Weights of a small image classifier: activation gelu.
Rows from block 3 of a small image classifier, named by matrix and row number. Rows with one number within an expert belong to one neuron, the router's apart. Each number is 50 + 15 x the weight over its row's rms, rounded and kept within 0 to 99. All counts start at 0.
After each expert's rows are labels from the 100 images, of 14848, where the router gives the expert most weight on average: "top examples" is what is common among them; "patch colour" is the nearest of a few named colours to the mean colour under the peak. Only what is clearly more common there than usual is listed. The data: retinal OCT scans (Kermany 2017).
# router: router (model.blocks.3.mlp.router.weight, 64x128), inputs 0-127
# up: expert up (model.blocks.3.mlp.up, 64x64x128), inputs 0-127
# down: expert down (model.blocks.3.mlp.down, 64x128x64, transposed), outputs 0-127

# expert 61
router.61:67 27 26 28 50 43 43 32 66 77 40 43 39 54 29 57 48 74 30 48 45 35 29 42 60 34 54 45 30 49 44 26 61 51 27 31 46 49 61 51 55 37 36 73 60 38 54 41 82 48 56 72 59 83 56 22 58 63 31 40 51 40 74 64 30 54 43 67 64 63 67 77 52 53 30 22 52 69 45 65 28 52 44 60 69 48 72 44 30 78 65 40 47 63 35 62 46 61 44 61 62 62 24 37 43 54 59 77 81 65 47 38 56 34 66 51 58 56 44 63 56 58 33 28 63 74 52 70
up.0:48 44 35 36 37 71 65 40 66 34 55 30 62 28 58 51 32 37 72 47 46 55 58 48 34 54 67 51 64 42 47 77 62 65 60 54 33 44 16 60 23 68 67 50 59 49 64 41 57 56 59 46 43 46 51 86 62 62 60 42 65 63 38 64 56 44 56 16 69 56 45 30 72 28 79 23 46 57 40 80 59 30 46 41 51 68 63 60 54 36 53 57 73 38 88 39 53 44 51 38 29 21 33 48 19 53 43 44 27 31 52 83 39 46 46 34 57 59 61 36 60 57 61 69 59 24 40 65
down.0:91 74 54 62 33 64 23 24 43 71 67 48 48 37 36 36 59 50 55 54 40 33 56 57 61 36 42 33 66 87 54 31 55 66 48 56 45 28 52 26 66 36 38 37 32 48 34 73 60 47 42 33 58 53 88 56 25 54 31 48 42 46 58 47 69 71 69 44 61 54 65 50 67 46 62 18 65 65 47 40 48 59 34 50 64 58 61 42 56 68 56 52 40 34 71 45 37 36 40 53 60 89 45 69 44 43 33 47 65 43 33 73 48 51 52 62 36 55 50 41 52 51 01 20 48 63 45 55
top examples: finding: normal
patch colour: grey

# expert 27
router.27:64 47 70 30 72 32 79 63 73 40 47 37 46 79 43 70 64 66 40 61 34 46 82 43 72 60 51 68 43 49 61 51 53 51 33 61 66 54 60 67 38 38 48 35 48 54 62 26 85 55 46 64 73 42 60 53 72 53 13 79 50 45 23 33 51 50 76 35 86 34 46 39 42 52 66 72 39 52 24 60 58 47 47 45 34 70 49 62 83 46 37 45 40 46 56 55 40 52 57 42 60 43 53 49 60 52 21 61 25 67 47 48 41 68 58 53 68 40 43 31 38 38 80 63 60 30 67 49
up.0:39 32 49 43 58 63 41 52 40 46 74 46 59 69 69 50 58 48 64 57 30 32 51 53 36 45 20 17 32 94 50 38 45 55 47 49 25 65 56 74 71 20 27 31 43 43 70 59 58 57 50 36 38 35 66 35 54 47 56 59 60 56 63 39 42 65 45 72 39 38 44 40 42 67 75 43 36 73 35 33 59 26 26 24 27 36 66 53 72 69 55 74 72 21 56 34 63 50 62 35 43 63 56 36 89 31 72 49 47 49 50 56 53 57 62 35 47 48 67 33 61 43 51 42 50 53 50 74
down.0:49 53 66 45 80 77 30 44 76 47 34 57 68 90 44 38 29 30 49 68 37 59 32 56 59 33 23 37 59 38 36 21 58 47 33 52 50 48 35 44 53 39 53 38 25 53 41 56 61 26 59 39 50 73 42 43 92 54 55 57 50 74 48 58 57 62 64 64 52 47 53 62 50 54 62 35 57 79 37 63 35 37 80 47 38 33 22 49 64 65 58 47 33 68 74 24 47 46 54 61 49 40 29 82 58 43 51 48 66 86 66 54 58 62 41 52 46 67 64 48 53 65 42 52 43 85 50 45
top examples: finding: normal
patch colour: grey

# expert 29
router.29:32 65 73 53 72 45 70 72 54 59 45 41 51 31 76 26 57 65 34 52 33 51 65 63 45 44 36 51 27 39 27 39 51 33 58 38 75 67 51 57 73 52 38 19 64 59 31 53 60 45 54 50 57 30 47 44 69 41 40 65 78 65 47 65 52 60 43 61 29 72 54 19 42 76 54 54 27 78 68 38 42 72 24 60 54 41 66 72 69 61 46 37 56 51 70 38 48 55 46 59 54 24 34 49 41 69 48 47 28 58 48 50 19 49 57 61 31 25 68 34 59 36 75 67 66 72 70 47
up.0:47 59 39 63 51 51 57 60 53 47 55 43 24 36 34 59 54 63 57 72 30 66 59 45 44 56 73 65 55 87 99 17 39 51 55 35 20 27 73 76 52 66 27 66 31 56 65 32 48 71 38 51 19 82 73 44 53 41 42 28 53 51 51 45 43 46 62 46 56 52 36 45 52 52 56 54 39 61 32 48 51 40 34 51 36 49 46 55 33 65 64 29 69 25 35 69 66 42 76 35 64 48 56 68 63 47 56 26 43 52 30 32 53 39 47 54 42 52 37 73 63 23 32 55 46 54 26 54
down.0:42 55 53 75 79 52 51 58 56 30 60 43 51 37 38 42 30 25 41 22 47 58 50 60 51 55 43 40 74 65 66 43 34 55 39 61 28 39 56 52 50 60 90 55 34 53 29 61 59 39 52 43 46 50 23 42 77 66 78 34 70 53 50 77 51 49 71 37 49 63 44 81 33 37 40 65 83 53 34 51 68 59 31 30 41 41 51 77 36 38 51 32 53 68 58 33 13 31 56 65 38 50 58 52 37 44 86 51 66 65 58 34 44 57 36 51 51 45 62 81 86 56 49 57 53 42 35 48
top examples: finding: normal
patch colour: grey

# expert 7
router.7:53 73 56 38 53 57 42 50 46 55 39 65 87 42 59 57 28 37 57 34 58 55 55 46 18 45 46 59 50 60 79 54 59 56 47 61 41 24 36 60 48 56 66 71 32 23 50 39 35 76 24 46 58 64 71 46 75 64 70 54 22 66 58 18 35 34 54 50 48 49 36 66 32 49 29 71 33 40 58 37 66 55 31 35 30 43 38 64 46 62 29 74 45 60 42 29 41 40 52 69 41 23 71 60 43 33 72 59 22 60 67 30 66 41 46 31 63 75 69 28 51 64 50 34 66 43 38 54
up.0:55 55 48 75 36 63 45 58 48 10 47 57 43 23 35 65 48 35 38 48 20 39 27 44 39 37 42 54 52 50 58 41 18 55 38 30 57 32 45 68 65 78 64 41 53 45 35 15 47 41 14 56 40 72 38 15 43 69 65 32 44 35 43 29 48 44 55 41 20 49 54 42 56 45 31 56 49 45 73 36 50 61 30 53 37 66 76 81 31 55 28 23 39 43 59 49 56 43 60 47 63 64 41 67 41 45 58 48 44 34 57 46 57 43 30 51 74 63 61 47 61 38 54 65 71 26 69 24
down.0:51 64 45 60 53 35 48 31 53 35 67 52 40 38 61 36 47 27 41 38 72 25 65 56 16 38 43 42 58 54 64 35 34 31 52 61 52 53 37 30 70 34 44 46 59 42 44 68 47 57 27 66 69 58 17 30 52 24 51 31 50 36 33 62 50 50 61 71 54 42 67 51 55 29 58 46 55 51 22 47 38 71 41 91 39 72 70 46 56 60 48 56 30 42 34 54 55 53 47 47 79 61 33 61 36 34 58 52 74 59 67 29 31 34 26 37 86 43 37 69 25 75 26 26 46 57 44 64
top examples: finding: diabetic macular edema
patch colour: grey

# expert 48
router.48:59 22 27 21 44 60 49 30 56 68 31 50 56 47 44 72 41 73 27 40 44 40 28 29 61 32 69 51 40 52 28 45 64 62 42 35 50 48 71 68 50 54 33 84 59 37 56 38 67 33 64 74 58 73 63 34 50 70 31 50 50 42 65 65 25 57 41 60 62 55 58 78 49 42 37 28 63 80 45 64 23 47 46 63 76 51 78 58 26 65 40 37 59 66 47 56 56 73 44 68 58 54 23 32 51 44 51 70 72 65 52 49 54 32 62 41 63 60 42 69 51 73 39 37 52 75 51 70
up.0:75 68 83 50 62 51 74 40 31 69 66 54 68 52 48 68 52 38 40 72 44 37 48 61 71 71 73 38 82 47 52 39 33 61 52 42 69 57 46 53 58 53 55 34 44 51 35 68 48 52 43 35 68 49 78 60 66 61 31 40 33 50 38 71 45 31 62 47 54 57 71 55 47 40 67 67 70 45 34 23 60 43 36 40 60 69 63 45 64 41 24 25 35 58 64 71 57 51 36 53 35 56 61 17 52 43 16 49 24 43 34 75 59 60 61 63 35 58 27 78 61 31 58 58 65 19 51 66
down.0:43 26 26 27 39 34 48 47 39 50 64 50 33 55 47 50 60 52 59 34 60 82 41 35 60 33 69 46 51 35 21 49 59 84 51 28 64 40 51 56 33 71 44 59 56 62 46 38 65 66 35 14 51 25 52 37 41 58 32 74 52 74 85 80 67 55 39 77 48 56 52 53 38 23 59 43 61 52 54 64 35 08 48 32 51 58 56 68 61 28 49 36 48 50 45 36 41 76 53 74 41 28 52 55 42 62 56 93 45 42 47 64 63 30 51 58 35 60 42 51 47 51 43 52 32 59 30 51
top examples: finding: normal
patch colour: white

# expert 34
router.34:64 47 68 68 72 81 62 38 30 70 46 73 69 52 64 45 50 30 47 47 52 51 37 52 66 32 30 35 55 21 27 71 70 50 73 27 35 71 32 48 70 37 46 46 27 57 69 71 58 72 60 43 35 46 62 51 76 33 60 49 52 75 64 45 45 41 49 66 64 74 66 60 64 74 57 35 53 31 37 41 54 42 77 75 45 46 38 34 65 45 26 73 68 61 73 53 52 64 61 42 46 64 36 62 80 21 43 64 40 67 53 69 68 49 66 38 70 63 62 50 49 49 65 51 50 51 70 54
up.0:56 75 63 14 54 47 61 60 36 64 28 53 59 79 46 53 46 68 52 52 26 67 56 62 48 47 46 40 56 57 38 74 53 48 41 56 35 65 42 72 48 43 33 59 37 43 55 54 60 56 25 75 69 66 54 65 71 51 44 68 51 76 58 29 32 51 45 27 61 47 52 51 52 57 62 67 43 29 44 53 51 47 37 33 55 25 45 51 46 40 44 60 44 63 61 52 52 37 43 62 38 42 59 22 79 62 66 39 55 53 34 55 46 83 32 43 93 80 59 11 38 45 78 41 22 59 59 90
down.0:48 87 32 23 32 23 65 45 27 24 70 67 47 57 60 43 38 27 62 65 45 45 49 33 74 44 44 71 62 59 32 41 36 56 40 56 37 53 77 37 43 74 64 61 76 59 26 26 58 62 36 63 56 31 63 38 54 39 36 69 67 41 68 35 47 72 69 40 87 49 28 53 45 34 60 42 33 45 22 58 61 69 24 51 44 37 73 77 33 56 68 47 63 36 43 60 47 39 43 61 53 38 70 36 46 54 37 40 58 41 31 48 37 64 48 52 73 52 60 43 55 65 39 62 26 51 47 74
top examples: finding: drusen
patch colour: grey

# expert 36
router.36:50 50 37 81 68 73 73 44 60 14 54 13 55 36 59 45 45 33 60 52 41 29 39 23 67 71 35 28 40 43 27 60 36 55 49 31 52 57 37 70 27 55 54 47 48 52 45 16 69 51 46 67 39 60 37 60 02 54 32 22 52 57 43 70 49 40 71 33 57 61 56 60 68 72 43 48 47 54 45 50 40 60 65 56 35 43 69 42 37 22 41 32 50 35 58 66 44 43 68 24 32 59 35 36 59 38 68 27 27 60 41 66 64 31 32 51 59 52 43 56 51 38 69 49 48 38 30 46
up.5:42 60 70 36 43 29 56 34 57 38 53 54 51 33 60 39 63 52 29 34 57 34 52 47 54 27 45 46 52 47 73 39 42 62 50 60 25 65 18 51 45 45 74 25 54 26 60 34 29 73 19 40 84 43 62 30 75 33 45 46 46 33 56 46 38 40 55 66 44 80 47 59 50 53 72 70 48 17 52 40 41 38 42 50 23 58 55 73 28 56 55 41 45 62 61 27 36 37 57 42 44 12 45 40 51 46 56 74 31 56 60 52 48 44 37 42 74 58 30 29 31 56 69 81 66 22 44 44
down.5:44 49 16 50 64 44 56 58 43 29 63 62 34 55 31 40 61 21 30 33 24 35 36 50 71 64 35 77 38 32 28 43 63 74 32 42 40 57 60 30 30 54 60 47 78 45 36 42 45 56 41 74 57 38 42 55 41 53 50 66 53 29 64 61 35 69 72 45 43 28 46 49 55 65 82 61 34 32 30 69 50 64 13 29 50 67 58 38 58 43 64 41 60 46 52 50 52 39 38 52 59 37 50 57 48 78 35 58 54 71 53 50 60 58 40 69 68 32 62 36 23 25 18 53 16 31 55 43
top examples: finding: normal
patch colour: grey

# expert 6
router.6:65 62 51 36 67 42 55 80 60 66 74 55 74 70 74 44 53 54 41 65 55 73 46 43 59 49 49 57 30 50 29 73 70 35 63 67 62 63 76 39 60 45 26 49 29 87 42 78 59 30 57 47 16 55 49 58 65 43 55 48 34 57 25 43 60 52 53 51 49 23 64 38 46 46 41 55 57 42 31 41 42 55 69 52 80 47 29 30 91 64 57 71 67 38 61 68 61 66 53 35 51 69 57 71 52 49 36 35 36 51 63 39 71 75 54 58 35 50 73 69 50 58 48 27 36 31 63 57
up.0:60 66 56 75 43 63 31 60 60 46 44 48 51 53 36 54 58 55 28 64 43 12 82 47 52 22 52 39 35 48 67 36 43 58 57 51 55 39 42 46 27 52 59 31 80 44 77 37 49 66 35 39 54 63 61 67 57 63 40 80 27 24 39 35 39 29 50 50 31 58 37 42 56 38 42 49 04 58 70 44 70 51 54 64 42 60 55 48 57 78 61 56 46 25 48 54 56 45 62 37 62 25 58 47 51 56 37 22 25 57 58 56 57 63 62 54 57 65 62 02 37 70 55 65 70 53 58 21
down.0:60 37 63 51 55 32 47 59 40 54 65 49 30 65 40 62 72 38 44 62 59 39 59 49 44 55 35 30 55 41 55 52 52 31 48 47 52 58 24 49 51 53 48 07 75 45 58 29 59 51 36 42 87 58 40 51 48 34 31 48 38 45 30 41 56 43 64 60 53 25 85 29 50 49 88 63 67 46 48 55 55 29 48 75 39 64 74 46 56 46 56 36 32 34 11 52 49 48 44 34 83 74 40 38 51 50 56 49 67 72 86 44 40 55 86 48 76 41 56 32 23 73 42 45 50 48 37 60
top examples: finding: choroidal neovascularization; finding: diabetic macular edema
patch colour: grey