From a checkpoint of a small image classifier: layers 12, adamw at rate 0.002.
Rows from expert 11 of block 7, named by matrix and row number. Rows with one number belong to one neuron. Each number is 500 + 40 x the weight over the matrix's rms, rounded and kept within 0 to 999. All counts start at 0. Numbers have three digits each.
# up: expert up (model.blocks.7.mlp.up, 64x64x128), inputs 0-127
# down: expert down (model.blocks.7.mlp.down, 64x128x64, transposed), outputs 0-127
up.7:523424461449426469526503502512620418414539536581606570538434502480507493359540550487545549454475503502417470518491517491556466360521575519546500585467562515499473525459503511516521454372484450436487509427555508559408568497422432529462562468510454564468502609403499565545542486461536429469539524493509525526536426479523524591530528443498487497458449488536500377452468579440497482534485
down.7:548545524378438510428478555509522456548574492520541499417493480446529563500452502531492461514527567606580564584494433628547544483478537565613557554573544548486534534501580526608439572463476535474476516559441477496500440438457509446483454499515475527406470505527515472508497457445607476597505522474563597544443603441450534478518495561488434602483510429486598509533583547445586498516517
up.8:514551539527556532453504435457471562529462423422397449496527472536493539589487486489530507531613455454541527435442428539404481655521534524457457497476520531488560548578491555486541542543559516514515464491525468433501474523551528581526432545477491460519512404581525408387471466510530533487534488501532457573471592552507501472553489569501454519494452566472551599493527411479466572449493
down.8:485460465511455527542485519487434486516493531482522485600479527515472463447483578534591526473525493511468491472516519471456540544522515502476444426420549539519556530531482480474479433497530518465531481415570473474542581578463493514481546541471519541505436549441471512525540492502485545429542488521479503518517479449452560497460444408502531418505498481498481525471435409490452503462463
up.9:531524515536549551509505526463503493552467478425430378465528506540474541564468462486517456469601458452551506453457450580446484608529469530507427499486530527467556539529446519507523505553564482505500526511549453442554475507570582554528393547482518559524472464569517455429519455525559523481522518530533489539421586499493483521536483591459439483519467487501561569477522444444462541452470
down.9:499473460483445518543494539453447517533462548507522478597519551511492461474480554543552544548550522539510514507562499487452543516499543541485470464438518529520535551506455479454449455495511521494474456437562473445533553584430525457468574508434502527517444515419485521484550498479471535470547496516486476541506506466495560469460457403492548453539520489512471551472451420526464484490492
up.10:501471474474459512561491548529533441530521559465489422449511576505478500465484465481465518475512481455469509446542498542503512530503526500552434537518563489462487510456481427562507452492483471490472500540550475516546490483487512488500508502484475560554443522519496510510519483474528526478499509520498488507491523475466484490457499598493476462517567479508503501489517553463508489476501
down.10:492497493511549494503510522437505463501437578488514489471567500475518465512512447537473522501515504534526569507507491516480470481446482475451508524496458502497538498485507481459459503508487513517406507505500474436501495497497586484475546478458480513497554496509501500494520520496424495500513539513482477496489482494497491495434537505430558542535554503476511528438471538559516424503552
up.11:542431452473408475506459526466548436497542518528528507531477513514445491421505484520517503427498464471433472508504537508525492457528528521545456560434586523502511509454479474521559433415518462444453424480562471545472538494461445522472538483483462592529476566443526573509517468444534430492532507471492530501491485490521501599504482499476486469458452510536559448431497493431466518506471
down.11:522526543433444548504496562535522460567531523562543479485494516491506542507457513541492488499508569579547565550509446590496545512461476557548499512516547536478555543486546493543458524507490506491473511484452494473554493519456550471511484481508488543440458515465530484504529439465537505567508494495537549531447563453461537514477454511473496575514528419507568549473518510480582471483512
up.12:523484492530465521517494573467497453539484481442459421495523504541458532540463465481507451453586460454524491438488459560471473555518490536478427510465551534481547551519439483496524482541549469499475495509545466477528526497530542566532441533457486566523482493522534477436523441503540528475524527524500498526414583491526482540510465584457447459485466471505566536448512470461439529476476
down.12:504506509456452525536501549472478494557480529507496464547523554485499472466485541539537535535535528544497532507534482512465534527485510533499470486460513536531557558490486490459438459514505529496476483459538481461537550558414526469479567490454499541513451535445489515526538461475460524491513488521520496540504525452459550482453448444481535453548528462523497538472464419492522485494492
up.13:545518462456554495491513490475513500462507536561597580512426503540536500478526541489507552479459521576539566503499576482554443429508509494541573536551537509443489482441526511524505544449566432455515569494522527513485570498464470476440487541529543521436563571471484436585531570498533492498506493483548503512566452476530544547544570442471536514513496502512466455558469571464473451546494
down.13:492510499448472493446506568512465480455524443533544521430480458463600537493457562483499534565499490509545434590440520534561539490436578498625556506575531527526487523515471537556441569426523511506492498566480473536432449424496471493447487538506537445455454568552486458502387562459557469493518488471541527544536547432471492442579484530579390512476452483431544465579595535467508540545452
up.14:511527520522531527474491464472473547528454438411403418480532502552483547601484477502532472516615461471554513435444429551422495650523509537477444483476517523469558540571472546488521541560548491517509504519526488428532468528582542566533402558468489492525489429593529402428501449526531548481520491523528463562446603532510495465544469576490453485517454541480535593508521421472473556448488
down.14:482472480531449524556503521486439502529491526469515475599512531502487464475489565540579516494530497517467475468550503468446526557521521519463446432448542536518562529510478497463465451514519538467511459414574464455533576567442493490462560510438514527530453538439473542511547493505453538438542461531493476529523501470466569489470437407492518423529502497508465545455436411504449512474475
up.15:511575496517568556516502454519565573465435461488474436494480458556530534578452520559543507531549474511579598503459540554466494593534445533491544462569508519441550518582554558497518603540558475546559599473519513436495502511573534504506441575516528450436575398544477375486551519514540569495460485534555505600521580453519524434551538507441490579523501536458447595552529505446452530501470
down.15:481469446488450517503486508453423479469497507425577491584480501506508482435501594500535561529506433484475487486503508496480514534529576484516478449434507556518493536490464505437483432466503517468498415500568466472447560514435461545484567534408492484497502491425474535466485531497460539418598517455466485548541503448469554441529421383507504405440473509430453508491488443507461563482533
up.16:551517473450555505493511487466530511481496538557581564527429484528527483466525531485503555466468539573527569502481588466538449438515505494517598546536531506454480487453537511499507543431555457464495566488509534530499566512477442459445453518541545504439565561472497447593523575500535527477511495491534502529560445472533558560539578464471537516493484514509425450563464566448461468551489
down.16:471497496461484498464517549528458481468516437540537541452488435474559544485457555493498519545495482514541418588441544546542516475456563521630559482548514513530487519504475543550449577435539524521511493562475482530441458427496467482457462532504535454459447553545486444516413537485574491488504495454558538549531549446469505444568488534596380512450450475427539456589581526453495571547459
up.17:538472488490403519499487578461517434528537495491491475521504525505434514465496471495507461439527471460467466480507500529532490501526506529499440534452556533504513531468458452512548452476527453466469462526554461532514518499498499527504468505460474603547462530475536566488530456451515459485526530509497511512429533490511475585501459552453449457462446470548562502417496465446457524485459
down.17:512527539451442538511506544477505496583501549540493491516545533481489519503459524554509495515534554582529565536545450538468539530466487549518509519506532526516549524482516475501462489531490530508461486482489487461552520523444553457508534467488486532509454504452536508510544452479504492547525510507526512538449547472483562500455452484461523530537547429525531573457498467499544473487512
up.18:519488498530474544526493554474509461528488501435480400476530521534483530525494463482504444463580453460512477431461430542458472548518477534482426502466533515497534532512425475514521481536545493483441478508517474468548499499535557541506445522481516579546447542540530472466545432524546514481522516534495485513413586484513482509508452599475450423519470470517544514467496456474475512481455
down.18:512522525491471529531499560465466525550480524521504484537509535484513482498504537551519529528574544555517508490543472477436531510478515520479492484455521535523562543500483508481448476500516514498455503450540480442546554568401545441464530470462508524496432523450495531540546464467476549495533499529534475522493520455478544486459456429476539485554537472515500544461448424527517476506484
up.19:548466505463496478464480495498493506484532463560567579514469449534484530395537491476524496431513567542487518485520519468487456472504477488472544527511516474541500463467546508462555483430437451435453532514456584564512559547459406525498515508511558552509479573489535550570531497473522520414532490483533498513503507505547552546511575542489459509509522563489525369522445494491449473532485
down.19:477554544484487489519501524546536526506544448557440529459446453465539547525473559495527468492551525514514426567489551493497558462477512530597546469539540480488525515540489506552539565422513470564549504498495457549481490459553468474451427533541558477509437553559493459528490484469553518545471484503587460512454524475530453488525488520537400535523492456541559504516572462468459583525452
up.20:513496472513487551592518601485588398467483607498554445461465508539512531457516465486504447420506454461491515459489487537539495432534498535540442560517575523465529535433447447495482491497567449467453550437591526491476572493503568485456485499477529611476502573450476522523588455477563511482514532553506494494460522451518516559499503493423487441515493407529476443442461590474465432524448
down.20:536508506413442481448501568440449502522493534487548491459529528449580506473496498522481579595545566576556534557525482544497516485455535525524556559523479530550511578456484536497404525431477537495421491543472467484504505493403506444456563462424504473465488533487507499520477495430516501530545534502546511559493556435461515445480465482489504536517526448495507542528517462530557474557563
up.21:526472492506447530510479553477517454525522481475467451512495509545444529502451456479523459448554461444487468464478482549493487522534516543495430527440569540488527545501452461512550475503537472472469479495555474497525515503519516549521445516468486596531471507493540520450527452476536493473529512521518499512431550506509476571506465572458444458455438475525570505444516458441445536475454
down.21:499515508458435525520515543488485498570484536508524479553510539485497486488501548539529547493544538548524529516539466525455541535484495553511484496467533533505563556498507472497439480531499544506484480473515499471544540542434532457476549483462492545483450527454490522518543438464477518503525485516515502545468551454468546507463452464473532481531534447524509543464478454510522486478501
up.22:539451475492421508503486549473532435514522493488513489527493507527439518452488472495514473427528467457449462487501508517516493468530510522521440549434575527497524539473457455509555457461526453453465446488556460516488527494482469525497495499474476600507469538463523562471531458451516446479524526493496506506445518509523496595491476531460454454449440479537573464421495477452447509498456
down.22:532516541445449529500512563508511495586497548536518465513521536476521521484469527553525527514525541565525555539531436545480543517468489544528504519504532533490552533483535494524458502522494529496465487486497486479541514526433539449499510475498490544465436525468508506515550443474517501532512508503526527539447566446466541518467451487461502530542538424517534536488481485483547480493500
up.23:559481531526532504501520568495517483505502534588480545476501557444480420532475445446443494462480549531475508553494528528523551474475471498536522535532507484480462464479453457549430512497495521511518526532480544559552456465496566421534485497527517548579503552545510480542463506507526460587454511510487539510488458493442478573436524523526531525551476465518495451523529555467526464495502
down.23:473486487507498448474492474457521496376488510529505507498450445492521490507569516496483481468478473494501480496434546473501500487513558474497475407551511520526429573513459562483532538483564472504565529535482499487402478470522479546478451497500461460411576514539495486534442576497501482481500523449510483468577503549475426514524540467561428532438458453435489417540478547534447493539521
up.24:478527493542569529573560619443564399522466571482520446484515467568552516509515481508482545452517448530503497472531532494515484480485447492517461547462540503473505521488444499502443565449593516476470559447559528443526586504500537509380512522511548549432461592463461484541569441533521558450507515533516493475558496399511488454495554495480504489506548414460454483560444569518445435604486
down.24:468448490495497507442492613446446479486442534497578464479494478485583536487527510485433567582471501515529532555492510530501461520440486526530574514484483526519508569462456488458439532486515549480428487553486525514493534494379525486433542492444583535446468535518498496531473508407522524455549560529491497509545554388455502414494530526502498511485516475444449486552471533514515448554466
up.25:456461480456484479502501492479479452466544509524550554518496525470524516447462512533456522469469544545486463471549482439523462444464496460479509519530464467545434494496534472501520469518460505511486486515479538539484506459437428498516529487534474481488483519466511543555466537481456504498478513458477487474538456504488481522480517465532504517476520524503476407494552556519494459528550
down.25:489458455528548520531516483449525485451451540490540477535508533515480463512547455496469523498487494496485520430505501494482460502506491459419487525454451502506466507465498483455466457535491472480463511498509527491524527523493513518531537480444476505527574461493508500503505508501430490479507512524440457465524461526512499522458526460483542470504505548485432487495450525559480426481564
up.26:522463486492431500497483567475506450512522489472488475525504507525437506470481465498522472447542469455479458464486494537512477507513504528485429526435563533506513540496457455499556457485524460480465440525549464529513518508498483542516467507455487582528467524483530540483519462459511488485537509499510495514438538496522475572496464555459443466465435491527560482436502464438443533491474
down.26:511521529459451539517507544500490495562500539546482459532513533470505500504462540549518509507531541552517520525532458527461554530471495540516490490487518534518561539490518483480461490506503525504490476464499501476559535526437531461508518490494490533498438524447504509518526437487506508521512518507523512537469539457461539505460439480474519495534540425529520567450483460487543478482496
up.27:519440458427389438538499499507617408413539565581594576524428479491538498360545545494549542448477488495415503522493527494540459350517583501576509575477563538502487530455502505511518449382514465440492507432548492557405567487415444522439572469512459569465502612392487564560537477466539442476534511490501525506552441483526517583531524436492498492461434481553503370452475600447527474539483
down.27:563535513411460550418485559542520439529575497518543497403507475451564578497468492544490462520502578606586554587477423655559532479474539557610573572603540543506529522477577511620404574441470533490452521564443465468483432432487521450516455493498506526388477514512518467502468464428617481607500518487563598564428616453440530496520492577473422612470487407487626518527578542464591497522505
up.28:532458446483472505427538535486523446472523492508603586474472497526560547453401505490487545501483513587566510573515535523541458441496479511595559532529538514484499502463449493551475541451550481479517565510548495540531484434504467461482470539511535577441538530406504474530513552478518502520430504480525535512555501509514541545538559424436476520500441449497466412544498572462472500508483
down.28:507505556526535433421505537544479459446507438518578503435487524510585522479519590432424566555474420402524414549402514543568516516457555476574560478544515495495440449518436516530499557501543546525527449561475487546399401398502506551446493567534523444491526580566452464481406573510505418507484477421476559500601533463442494448613498539613423558451433474464521452567599547437542588571407
up.29:461534494535564573503514412510505575480466460471441432481515466536560524578481488533550537565561487479549534505463511518431515608528492527491518452545480507480526542579543563473542552508529498537546529509498527434476486533587536534509435553527510400485539385570463416445458519549517550498503494489538512571516541516486508425525543519508500559540486558432464597559515447490468545488498
down.29:470422438508463504542449485457437507470486468446569483579408506507478444472474580510580513490489476459449461489469556455500506515564561485486460413422539554508507543509458467465504452519545495437519437479565483482487562531469485526490552565404490499475487500411472526493501532448445520411552480475484485519545483501480503447515467411539503419484450545469500491473442411514422530499491
up.30:503459475446396426515439499491597425423541551582591553527426475493559510409554557492551511456481482494428550554468513510535483329513548514581488572497545545516498513442513498512502441436524471457500515421536493543394540493451457511455585440515476564435497568387498540506543507466523454502510492483529524469526434532505538566543539407496498496463442460573537324476461619479536482551517
down.30:568534496434472564415524569538531429519573508506568528393507507430579571506481527547469506536519512584611540564447430618604532460454524569624572587597539555462500531489553522626413590408505549494438511572426468456446456400492540436491468528519502485399499537538511470496471502452593464585464540460554601551431605437428533516534493610473403624462492452462588500565591544489608497529525
up.31:449554499525563551517496431500513566463419452472456457502496456532539537554477519543530540554541507514551583488484491552456475592522473501503509459539511507474551534583572562478489566542507491537564566492496548449467483528585534503525446526496509401432560385546485404472501492494502574504496470510520467572542533480514533380533504470503533574538518550459449593543507528521506522499498
down.31:471468448500450493507459493502403476460514498440575518590492512503494480408490580503581531524488438438430445463474517462464503517519528487484445417433524548536505507507482523444488432515509518471560419480545486488483568553454456567484557549429480485521466536436443523519477545521456562405571490467469498532555510443443539432512423428540503399471469521442461492506463417480447551506512